Weights of a small segmentation model.
Training: muon at rate 0.002, 7900 steps, batches of 64, held-out accuracy 87%.
Data: trained on aerial photos of the United States (SatlasPretrain), 101725 training examples, 5.0 epochs.
Rows from block 3 of the decoder, named by matrix and row number. Each number is 50 + 12 x the weight over the matrix's rms, rounded and kept within 0 to 99. All counts start at 0.
# convs0: reduce pointwise conv (decoder.decb.0.0.convs.0.weight, 128x256x1x1), inputs 0-51
convs0.1:49 50 50 50 50 49 51 50 49 50 49 50 50 50 50 50 50 50 50 50 50 50 50 51 50 49 50 50 45 49 50 48 50 50 53 50 50 50 51 50 50 50 50 50 50 50 50 58 50 50 50 50
convs0.2:48 50 48 36 63 39 49 52 37 48 66 76 50 55 99 45 65 44 82 43 49 00 51 53 33 52 72 21 71 50 53 46 47 51 53 57 44 47 50 49 50 58 32 36 47 50 63 51 51 54 60 49
convs0.4:50 50 50 50 50 50 51 50 51 49 50 50 50 50 48 50 52 50 48 50 50 49 50 48 46 50 51 47 50 50 50 50 50 50 50 40 50 41 50 50 50 52 50 49 49 50 50 60 50 50 51 50
convs0.6:49 47 28 55 48 28 33 47 05 53 51 49 46 56 51 32 52 65 54 57 52 54 33 50 65 42 54 57 52 47 53 53 51 51 56 54 77 50 93 64 50 48 52 64 63 52 29 53 51 34 47 51
convs0.7:50 50 50 50 50 50 50 50 50 50 49 50 50 50 50 50 51 50 50 50 50 50 50 50 50 50 50 50 50 50 50 50 50 50 50 49 50 50 50 50 50 50 50 50 50 50 50 52 50 50 50 50
convs0.8:49 55 62 51 58 20 44 52 51 51 45 50 58 47 45 59 48 48 72 51 18 48 31 38 39 56 39 47 35 48 67 51 78 49 96 58 45 41 58 40 55 46 48 20 51 48 50 67 50 39 60 41
convs0.9:50 50 50 50 50 50 50 50 50 50 49 50 50 50 49 50 53 50 44 50 50 50 50 50 50 50 50 50 50 50 49 50 50 50 50 50 50 50 50 50 50 55 50 50 50 50 50 51 50 50 50 50
convs0.12:74 20 45 48 72 20 33 58 33 55 28 53 31 70 71 51 90 53 51 62 56 52 55 50 41 39 31 44 28 78 57 51 59 43 54 56 61 31 40 33 46 91 44 74 45 52 26 60 47 48 45 57
convs0.14:33 45 50 51 38 52 47 53 43 49 61 58 50 36 44 53 51 37 37 49 58 52 50 51 64 51 58 47 62 47 44 50 54 56 44 70 46 34 42 54 51 61 49 49 51 57 51 38 50 60 57 51
convs0.17:42 33 74 63 44 33 47 47 72 16 66 59 46 45 56 49 11 58 42 50 51 00 46 37 00 49 48 18 75 49 33 52 53 27 55 60 84 59 33 37 55 52 96 46 65 50 06 22 47 49 51 50
convs0.18:38 50 03 38 46 00 49 45 17 50 52 49 51 35 26 50 58 48 52 27 49 54 43 69 48 58 37 65 50 52 48 56 47 59 34 75 40 99 58 46 24 73 38 50 40 39 24 60 52 66 46 38
convs0.19:63 57 36 50 48 51 49 48 24 56 52 50 56 50 92 52 49 50 65 48 54 44 70 46 37 50 41 37 56 49 37 52 29 51 32 74 53 18 50 51 58 32 54 48 59 49 45 37 52 36 58 55
convs0.20:33 61 33 49 49 51 58 46 51 49 67 56 57 53 52 54 34 41 46 54 60 63 50 57 59 53 56 47 69 41 35 51 50 45 17 57 50 64 66 47 50 47 50 48 40 49 52 28 52 48 48 50
convs0.21:50 50 50 50 47 48 55 50 56 50 45 50 50 50 56 50 56 50 50 50 50 50 50 50 50 50 53 49 51 50 50 50 50 50 50 49 50 51 50 50 50 64 51 50 50 50 50 56 50 50 51 50
convs0.22:47 56 44 50 52 17 74 27 55 55 52 50 61 67 61 55 58 60 78 43 37 55 13 50 15 43 51 47 57 53 28 58 68 50 55 49 47 04 29 46 51 39 59 43 74 47 52 50 49 50 52 47
convs0.23:50 50 50 50 50 50 50 50 50 50 49 50 50 50 50 50 50 50 49 50 50 50 53 50 50 50 50 50 50 50 50 50 51 50 52 49 50 50 51 50 49 50 50 50 50 50 50 54 50 50 51 50
convs0.24:70 63 51 58 50 46 56 26 60 57 29 38 38 34 46 50 60 51 62 58 55 59 55 61 47 34 42 44 60 74 47 51 49 47 55 51 49 57 98 46 40 51 50 58 47 64 64 59 39 39 50 50
convs0.25:50 50 50 50 50 50 50 50 50 50 49 50 50 50 50 50 50 50 50 50 50 50 50 50 50 50 50 50 50 50 50 50 50 50 50 47 50 50 50 50 50 50 50 50 50 50 50 53 50 50 50 50
convs0.26:47 47 51 53 51 47 49 50 42 51 50 47 47 49 45 48 64 51 35 53 49 45 52 51 49 51 32 50 45 49 49 50 52 50 50 58 50 50 49 51 51 51 48 48 48 50 49 62 49 51 46 50
convs0.27:51 46 50 50 50 50 50 49 50 50 48 50 50 50 51 50 50 50 50 51 50 50 55 50 50 49 50 50 50 50 49 50 50 50 52 50 50 50 50 50 49 50 50 50 50 50 50 51 50 50 51 50
convs0.28:60 53 50 49 22 53 35 50 28 54 59 63 46 66 00 61 62 69 39 56 52 62 49 49 73 43 21 64 45 49 57 60 34 27 67 49 78 58 12 60 52 38 37 57 55 50 51 45 49 50 48 53
convs0.29:50 50 50 50 50 50 50 50 50 50 50 50 50 50 49 50 51 50 50 50 50 50 50 50 50 50 50 50 50 50 50 50 50 50 51 50 50 50 50 50 50 50 50 50 50 50 50 50 50 50 50 50
convs0.31:57 50 60 51 47 80 43 71 13 45 52 33 51 50 66 37 00 72 57 52 55 44 53 49 51 60 35 39 54 47 45 51 36 54 21 57 61 40 57 55 48 41 49 47 48 56 37 49 50 50 44 47
convs0.32:53 55 61 46 42 76 43 58 22 50 45 53 50 60 51 50 52 52 33 48 58 66 44 49 50 51 47 60 47 75 48 53 55 39 38 52 50 52 61 45 47 58 59 54 50 60 54 52 52 53 51 49
convs0.33:53 50 50 50 50 50 55 50 49 50 50 50 50 50 50 50 50 50 50 50 50 50 51 50 50 50 50 50 50 50 50 50 53 50 51 49 50 50 50 50 50 50 50 50 50 50 50 50 50 50 50 50
convs0.34:53 54 32 40 56 11 53 28 48 53 44 51 58 31 42 48 41 50 50 58 46 16 52 65 58 50 18 67 69 48 49 52 37 45 42 81 58 63 86 56 42 58 44 47 64 50 18 50 51 62 99 49
convs0.36:51 51 45 48 57 52 52 63 99 64 50 51 32 36 59 39 95 50 38 69 49 56 59 55 47 42 00 53 22 59 55 41 43 39 54 61 51 69 42 53 28 67 39 49 35 64 84 48 45 49 63 53
convs0.37:59 54 62 51 70 48 80 51 34 49 27 49 46 73 49 62 52 43 00 51 44 52 20 47 29 51 31 34 54 48 46 39 84 42 70 73 45 56 38 51 63 60 75 49 56 31 81 45 53 38 68 54
convs0.38:51 54 82 44 53 99 92 46 31 44 43 50 44 37 18 53 65 50 47 54 35 46 75 79 71 46 64 63 53 38 43 54 72 43 35 83 50 80 79 45 57 28 48 56 37 48 22 50 41 65 50 48
convs0.39:37 57 54 53 73 61 24 65 43 53 50 48 48 50 54 44 33 71 46 40 49 64 54 34 67 84 37 49 42 49 53 46 48 31 54 27 77 29 66 50 50 50 50 51 52 56 51 51 50 43 48 31
convs0.40:44 48 37 50 51 59 73 46 66 47 52 45 51 51 91 50 00 48 63 23 59 36 39 84 61 50 39 49 58 49 87 63 91 71 95 51 18 18 48 14 53 38 46 51 54 51 51 29 49 59 75 52
convs0.41:49 54 64 48 57 76 53 51 99 43 71 65 67 38 47 48 47 54 44 50 50 53 42 53 58 54 46 44 50 54 50 49 28 44 46 28 52 56 55 36 59 49 43 64 25 45 27 45 49 50 35 55
convs0.43:43 67 61 54 47 58 44 62 37 57 57 65 51 62 60 48 53 61 61 41 50 45 44 52 64 55 33 62 36 53 49 53 57 53 46 59 64 52 54 50 51 23 49 63 52 42 35 40 53 53 42 47
convs0.44:49 74 39 45 63 26 43 66 31 56 99 46 60 43 63 54 49 37 47 14 61 50 59 87 58 64 99 51 68 56 86 49 27 46 40 43 58 46 51 41 61 47 44 56 32 51 26 21 50 44 59 42
convs0.46:55 42 47 53 58 42 48 56 36 48 53 47 52 49 54 56 28 55 53 49 51 49 63 54 49 49 50 62 38 48 50 44 72 51 30 72 50 51 45 52 50 30 46 61 49 50 45 44 53 64 53 52
convs0.48:52 51 52 48 45 67 52 50 56 49 45 39 49 46 44 46 53 48 45 41 50 54 51 52 61 47 57 68 53 48 51 50 00 62 62 54 51 51 58 54 50 52 49 51 48 52 66 56 50 42 51 53
convs0.49:38 43 66 63 59 61 26 60 14 28 54 60 48 44 48 48 18 53 80 59 24 19 00 36 32 50 61 32 36 46 54 44 59 38 53 40 50 99 49 47 50 44 55 45 53 56 68 23 42 46 99 59
convs0.50:80 40 62 74 49 48 45 47 40 46 53 73 39 46 21 51 27 75 46 47 24 40 68 39 44 52 67 54 68 83 48 59 45 49 28 54 55 55 35 74 54 56 38 40 70 49 75 50 53 54 45 53
convs0.51:50 50 49 49 50 51 50 50 50 51 50 51 50 50 52 51 52 45 55 50 50 52 50 49 51 52 51 49 49 52 49 51 50 50 46 49 50 51 52 50 50 46 50 49 49 49 50 47 50 50 50 50
convs0.53:52 41 82 52 39 99 53 41 74 47 43 49 51 49 59 53 49 49 43 51 51 84 60 53 62 52 51 15 54 49 69 45 42 59 47 33 41 00 03 74 55 50 56 49 34 61 77 27 51 46 08 53
convs0.54:48 51 41 51 50 53 50 51 85 56 52 46 27 48 68 51 45 51 85 51 52 50 65 55 57 52 63 51 41 45 49 43 56 50 49 47 43 71 29 58 48 45 52 50 49 51 51 63 44 52 69 47
convs0.55:54 49 59 51 53 32 47 49 55 66 15 49 63 43 32 41 35 40 52 48 43 61 60 41 38 51 41 64 57 26 47 54 49 36 64 54 41 68 33 48 50 44 48 64 57 54 40 36 53 49 50 50
convs0.56:38 38 55 49 48 60 42 45 66 46 64 62 49 57 31 65 57 51 10 49 55 50 46 45 40 41 29 56 37 71 51 50 62 47 70 48 42 74 08 31 42 74 48 47 56 56 48 50 51 62 78 48
convs0.57:59 49 37 46 49 47 58 48 58 50 47 32 50 50 62 49 48 50 49 50 48 49 51 53 50 49 49 51 52 48 49 50 50 46 55 63 50 54 53 50 50 57 48 50 50 50 63 55 50 50 57 49
convs0.59:63 42 57 62 67 42 72 47 99 56 63 50 54 49 48 53 52 42 46 49 49 48 64 44 41 53 54 33 51 30 45 53 64 56 25 41 61 53 45 67 80 50 51 36 50 42 47 36 52 48 50 49
convs0.60:50 50 50 50 50 50 50 50 50 50 50 50 50 50 50 50 51 50 50 50 50 50 50 50 50 50 51 50 50 50 50 50 50 50 50 50 50 50 50 50 50 51 50 50 50 50 50 50 50 50 50 50
convs0.61:49 51 42 54 47 50 57 51 32 49 44 45 50 48 52 50 58 56 32 38 50 72 49 53 65 53 51 55 55 52 47 51 32 48 28 54 50 77 52 47 51 62 50 49 50 51 62 51 51 54 51 49
convs0.62:71 47 53 72 50 32 40 44 89 26 54 38 35 49 20 59 63 51 19 51 56 44 99 51 89 80 05 40 58 64 63 39 43 92 99 80 51 00 70 68 57 91 77 50 72 51 15 57 36 60 12 59
convs0.63:50 50 50 50 50 48 50 50 50 50 50 50 50 50 52 50 52 50 50 50 50 50 50 50 50 50 50 50 50 50 50 50 50 50 50 50 50 50 50 50 50 50 50 50 50 50 50 51 50 50 50 50
convs0.64:47 50 50 50 50 51 50 52 48 49 50 50 50 51 47 50 50 50 49 51 50 54 44 50 50 50 53 50 51 50 50 50 48 50 48 43 49 51 51 50 50 50 50 49 50 49 50 51 50 50 49 50
convs0.65:51 40 52 55 50 55 33 51 96 63 71 35 29 60 64 38 20 45 79 52 43 40 72 45 45 76 47 36 21 36 56 43 59 49 74 65 52 66 29 49 72 03 46 40 60 54 48 48 28 49 75 54
convs0.66:50 49 49 50 50 48 50 49 50 50 50 49 50 50 52 51 49 50 48 50 50 50 56 51 49 48 49 50 42 49 50 49 52 50 53 49 50 50 51 50 50 43 50 50 50 50 51 56 50 50 51 50
convs0.67:42 30 51 34 55 62 10 43 00 54 47 48 60 52 56 52 26 69 42 73 66 68 26 69 32 16 61 48 45 60 46 49 98 70 51 50 69 52 11 47 47 52 71 60 57 56 40 30 48 54 13 52
convs0.68:50 50 50 50 50 50 50 50 50 50 49 50 50 50 50 50 50 50 50 50 50 50 50 50 50 50 50 50 50 50 50 50 50 50 50 50 50 50 50 50 50 50 50 50 50 50 50 53 50 50 50 50
convs0.69:59 49 60 72 46 52 72 56 51 47 50 75 52 29 00 43 46 52 25 52 51 50 86 46 41 47 73 32 71 46 53 47 92 49 03 76 77 60 30 48 50 32 35 50 24 77 45 43 51 53 54 45
convs0.70:56 40 59 54 51 92 30 56 41 52 49 39 68 48 50 39 37 54 62 54 49 49 30 47 76 45 31 52 25 43 45 62 57 49 80 60 63 21 43 53 60 26 48 47 55 49 47 46 52 49 16 50
convs0.71:48 51 50 48 48 49 50 50 49 50 49 50 50 50 50 50 51 50 50 49 50 50 49 50 49 49 45 50 49 51 51 50 52 50 50 52 51 40 46 50 50 55 50 50 51 50 50 55 50 51 55 50
convs0.73:50 50 50 50 50 50 50 50 50 50 50 50 50 50 50 50 51 50 50 50 50 50 50 50 50 50 51 50 50 50 50 50 50 50 50 50 50 50 50 50 50 50 50 50 50 50 50 50 50 50 50 50
convs0.74:51 44 32 53 54 18 46 48 74 46 28 59 50 42 38 59 47 36 55 56 23 75 61 47 51 36 53 57 56 46 44 47 47 56 20 44 28 75 67 59 48 52 37 28 50 45 46 36 35 60 54 54
convs0.75:73 41 47 38 31 38 63 48 48 64 52 77 49 40 07 48 53 40 38 52 50 46 42 48 54 36 87 50 61 51 46 50 50 54 11 03 57 38 57 31 56 36 46 71 63 52 51 52 56 48 36 57
convs0.76:50 50 50 50 50 50 50 50 50 50 49 50 50 50 50 50 50 50 50 50 50 50 50 50 50 50 50 50 50 50 50 50 50 50 51 48 50 50 50 50 50 50 50 50 50 50 50 54 50 50 50 50
convs0.77:48 50 50 49 50 50 48 50 51 50 49 50 50 50 50 50 50 50 50 50 50 52 50 50 50 50 50 50 50 51 50 50 50 50 50 50 50 50 50 50 50 51 50 50 50 50 52 50 50 50 50 50
convs0.78:50 50 50 50 50 50 50 50 50 50 49 50 50 50 50 50 50 50 50 50 50 50 50 50 50 50 50 50 50 50 50 50 50 50 50 48 50 48 50 50 50 51 50 50 50 50 50 56 50 50 50 50
convs0.80:49 49 38 49 65 44 69 52 24 33 54 59 65 37 00 50 55 51 30 33 50 33 59 62 50 67 65 46 85 48 49 49 40 53 00 53 52 71 35 35 60 57 69 40 46 34 50 50 62 50 44 44
convs0.81:45 61 34 48 64 41 46 45 55 40 48 55 34 50 67 52 67 75 30 40 53 32 61 40 50 64 63 64 49 38 60 48 45 58 55 55 36 67 81 53 48 90 53 17 41 52 21 52 51 56 44 37
convs0.82:54 52 99 43 53 50 57 57 65 58 03 50 53 35 48 55 48 53 34 51 57 05 33 51 59 68 52 99 53 39 51 61 75 46 41 84 33 43 26 66 37 47 56 47 53 51 48 47 53 42 49 48
convs0.83:50 50 50 50 50 50 50 50 50 50 50 50 50 50 50 50 50 50 50 50 50 50 50 50 50 50 50 50 50 50 50 50 50 50 49 48 50 50 50 50 50 50 50 50 50 50 50 50 50 50 50 50
convs0.84:50 52 46 51 50 57 51 49 49 46 50 51 52 50 58 50 43 50 64 49 49 48 49 37 50 58 52 47 51 50 51 50 32 45 41 50 48 50 39 49 51 51 52 51 61 48 52 55 50 51 56 51
convs0.85:52 60 47 42 54 54 38 51 56 53 58 49 48 42 41 48 56 50 48 47 53 60 62 48 73 67 46 67 46 48 50 49 43 50 52 68 62 82 63 51 53 40 18 52 36 53 62 50 50 38 46 43
convs0.86:43 37 36 63 56 40 53 39 99 63 59 38 55 33 82 43 48 50 87 59 44 69 53 76 52 52 50 53 46 35 66 51 42 51 67 20 55 47 75 54 50 32 34 43 52 41 49 05 50 43 59 46
convs0.87:50 49 48 53 55 47 43 51 74 81 53 38 53 36 68 51 53 44 04 49 49 33 53 61 38 44 43 53 57 49 46 50 49 78 49 60 47 43 51 87 55 67 51 43 34 43 70 42 50 43 55 61
convs0.88:53 51 52 51 50 48 54 50 45 53 51 50 49 48 06 55 14 49 84 50 53 47 50 51 52 50 66 57 46 50 54 52 19 53 71 43 51 48 00 54 51 39 50 50 51 52 55 00 58 13 50 51
convs0.89:46 53 52 49 50 76 50 54 42 41 51 39 50 50 54 42 33 50 54 52 51 37 49 44 48 49 49 35 53 47 40 49 39 52 52 51 53 17 71 53 46 42 48 49 36 52 50 55 50 48 35 49
convs0.90:52 43 35 43 44 00 47 49 40 34 70 54 45 91 53 70 44 74 45 39 61 10 40 42 47 52 56 36 53 52 59 50 56 38 57 82 68 39 32 44 50 42 59 60 77 55 07 20 48 60 40 36
convs0.91:50 50 50 50 50 50 50 50 50 50 50 50 50 50 50 50 51 50 50 50 50 50 50 50 50 50 50 50 50 50 50 50 50 50 51 50 50 50 50 50 50 50 50 50 50 50 50 50 50 50 50 50
convs0.92:50 50 50 50 50 51 51 51 49 50 50 50 50 50 46 50 50 50 50 50 50 50 46 50 50 50 52 50 51 50 50 50 50 50 48 41 50 50 50 50 50 50 50 50 50 49 50 53 50 50 50 50
convs0.93:51 60 48 49 50 45 49 49 47 50 50 52 49 51 51 52 50 48 51 48 46 52 49 48 50 48 53 47 37 50 50 50 60 50 59 45 50 37 52 50 50 65 50 48 49 49 50 53 50 50 50 50
convs0.94:50 50 41 54 60 42 41 76 47 59 70 51 76 62 99 48 39 63 47 49 58 51 44 59 68 67 50 48 67 57 67 57 37 56 56 47 55 47 64 45 56 62 52 66 57 50 50 14 51 58 50 49
convs0.95:59 33 50 43 54 58 56 45 42 64 53 99 63 50 00 49 40 49 16 54 53 20 52 50 53 53 40 48 31 50 62 55 61 50 47 76 50 50 00 56 50 45 55 50 52 48 48 83 59 58 49 45
convs0.96:40 27 62 55 48 62 44 52 39 24 54 42 40 65 59 77 72 50 36 63 61 37 29 50 59 51 12 26 56 59 73 35 76 71 30 24 19 57 44 49 51 58 42 61 79 45 80 49 50 62 77 62
convs0.97:44 42 51 39 42 65 76 56 68 63 51 50 44 57 72 54 40 41 78 69 52 71 74 48 47 52 57 34 48 46 46 38 40 35 35 58 49 70 61 45 37 46 39 51 32 53 40 16 28 38 43 41
convs0.98:49 53 38 51 55 57 42 46 63 54 48 49 24 53 63 52 39 53 90 48 46 58 49 50 53 60 88 46 50 50 49 45 59 40 63 42 39 52 58 56 46 49 47 48 41 46 54 70 43 51 57 49
convs0.99:50 50 50 50 50 50 50 50 50 50 50 50 50 50 50 50 51 50 50 50 50 50 50 50 50 50 50 50 50 50 50 50 50 50 50 50 50 50 50 50 50 52 50 50 50 50 50 50 50 50 50 50
convs0.100:51 66 70 53 49 47 48 48 54 43 45 48 48 63 50 44 34 46 63 46 52 63 51 44 42 43 45 48 52 55 48 51 25 67 84 50 62 21 73 56 52 14 53 51 49 50 29 49 49 31 40 49
convs0.101:50 49 50 48 50 50 48 53 52 50 44 50 50 49 51 47 50 50 45 50 49 49 55 49 53 50 51 50 50 47 49 49 51 50 54 55 49 50 59 51 45 51 47 49 49 50 50 51 50 50 49 50
convs0.102:44 50 51 50 50 53 50 50 52 50 50 50 50 50 50 50 52 50 49 50 50 50 50 50 50 50 50 50 50 49 50 50 50 50 50 47 49 50 50 51 50 53 50 50 50 50 49 51 50 50 50 50
convs0.103:50 50 50 50 50 50 50 50 50 50 49 50 50 50 50 50 50 50 50 50 50 50 50 50 50 49 50 50 50 50 50 50 50 50 51 48 50 50 51 50 50 50 50 50 50 50 50 53 50 50 50 50
convs0.104:49 50 50 50 50 50 50 50 50 50 49 50 50 50 50 50 51 50 50 50 50 50 50 50 50 50 51 49 50 50 50 50 49 50 51 50 50 50 50 50 50 50 50 50 50 50 50 52 50 50 50 50
convs0.105:38 50 49 45 45 50 49 53 50 45 51 51 54 49 44 55 50 45 50 51 51 66 40 50 49 49 53 49 51 50 50 50 48 50 54 36 51 49 54 47 52 50 49 50 52 49 50 54 48 51 50 50
convs0.106:52 53 52 47 51 53 51 51 54 50 54 51 50 50 62 50 47 50 66 49 50 51 50 50 51 52 55 51 37 48 51 48 50 50 59 49 50 35 39 50 50 50 49 49 47 51 49 54 50 51 53 50
convs0.107:67 51 51 39 48 65 53 50 42 56 46 04 50 45 55 48 27 42 53 50 49 55 46 51 69 58 24 69 53 50 56 59 28 38 48 97 51 66 47 49 51 20 50 57 56 45 58 69 54 45 50 56
convs0.108:70 52 21 09 55 64 35 59 67 33 61 57 45 51 53 55 45 51 44 26 76 42 35 79 73 46 95 99 64 57 84 50 84 94 19 39 47 69 20 45 57 48 40 67 00 57 47 54 46 54 34 48
convs0.109:50 50 50 50 50 50 50 50 50 50 49 50 50 50 50 50 50 50 50 50 50 50 50 50 50 50 50 50 50 50 50 50 50 50 50 50 50 50 50 50 50 50 50 50 50 50 50 50 50 50 50 50
convs0.110:53 51 75 57 51 58 50 58 99 44 35 48 57 49 46 53 50 55 81 48 47 50 56 52 46 47 48 51 67 56 51 42 00 32 38 49 53 60 97 49 48 49 49 48 51 50 73 44 43 52 22 31
convs0.111:49 55 66 52 53 49 49 63 42 50 49 34 50 51 28 52 29 49 53 47 51 45 45 47 41 55 08 51 46 58 59 50 53 45 40 38 79 25 54 70 52 39 54 57 45 53 51 99 52 43 47 53
convs0.112:50 50 50 50 50 50 50 50 50 50 50 50 50 50 50 50 51 50 50 50 50 50 50 50 50 50 51 50 50 50 50 50 50 50 50 50 50 50 50 50 50 50 50 50 50 50 50 50 50 50 50 50
convs0.113:50 50 50 52 51 49 50 50 50 49 48 50 50 49 50 51 50 51 50 50 50 50 57 49 49 50 49 50 42 49 52 49 62 50 49 50 50 49 43 48 50 44 50 50 50 50 48 50 51 50 50 50
convs0.114:42 43 49 45 49 50 35 32 86 52 54 50 43 64 47 54 51 59 30 55 51 77 40 67 70 45 44 50 47 62 52 52 52 46 65 51 61 99 48 56 58 69 46 51 71 45 71 62 54 48 82 37
convs0.115:52 42 62 28 54 26 60 51 01 39 37 57 57 52 77 57 02 50 81 42 53 53 21 50 53 57 99 69 81 41 63 56 52 51 60 63 54 45 59 46 52 00 59 45 76 47 04 01 48 60 65 41
convs0.116:50 50 50 50 50 50 50 50 50 50 49 50 50 50 50 50 50 50 50 50 50 50 50 50 50 50 50 50 50 50 50 50 50 50 50 50 50 50 50 50 50 50 50 50 50 50 50 53 50 50 50 50
convs0.118:50 46 46 39 58 52 50 56 58 62 49 44 50 58 63 49 44 42 82 69 53 53 46 60 44 34 32 53 55 48 49 51 46 30 75 53 50 57 95 49 40 30 38 43 36 44 54 31 48 45 38 55
convs0.119:51 54 45 36 50 29 50 57 41 52 50 57 51 47 34 50 51 46 44 43 51 69 40 50 60 57 47 74 51 61 49 54 48 49 47 55 48 51 42 49 50 65 49 49 52 46 61 52 58 51 48 48
convs0.120:52 44 57 54 31 99 20 77 14 27 38 56 47 73 22 76 32 71 49 19 49 28 25 01 50 16 59 28 45 61 53 59 29 54 45 31 40 61 79 47 60 04 81 43 67 46 94 39 32 55 71 47
convs0.121:50 52 51 46 51 50 49 50 47 49 50 53 50 51 50 50 52 51 52 50 50 56 49 50 50 50 57 53 54 51 50 50 42 51 49 53 51 51 50 50 50 52 50 51 49 50 52 53 50 50 50 50
convs0.122:74 55 40 75 43 42 50 52 49 25 48 56 06 29 00 65 81 51 00 52 45 67 50 55 53 42 47 37 46 51 51 54 56 50 24 91 48 37 44 56 37 50 35 52 31 81 66 78 49 34 44 60
convs0.123:36 48 73 51 51 61 42 47 61 50 47 52 60 52 46 52 28 63 52 47 36 47 42 43 43 51 60 43 46 49 58 50 50 48 33 38 52 44 69 71 51 24 45 54 64 36 50 51 49 52 49 31
convs0.124:48 40 52 50 50 48 47 52 21 50 43 68 87 53 02 62 60 60 28 56 52 44 29 44 46 53 43 49 50 54 56 73 67 53 49 43 40 49 48 64 51 48 54 49 56 55 44 45 56 72 51 51
convs0.125:45 48 51 50 54 48 51 51 37 51 52 50 42 48 46 50 62 52 35 50 49 47 51 48 50 53 52 46 46 50 50 49 49 50 47 51 49 46 41 52 51 55 49 49 50 50 49 65 50 50 44 49
convs0.126:50 51 50 50 48 50 50 50 48 50 45 50 50 50 50 50 51 47 50 50 50 54 50 50 50 50 51 49 50 50 50 50 50 50 50 50 46 50 50 50 50 57 50 50 50 50 50 56 50 50 50 50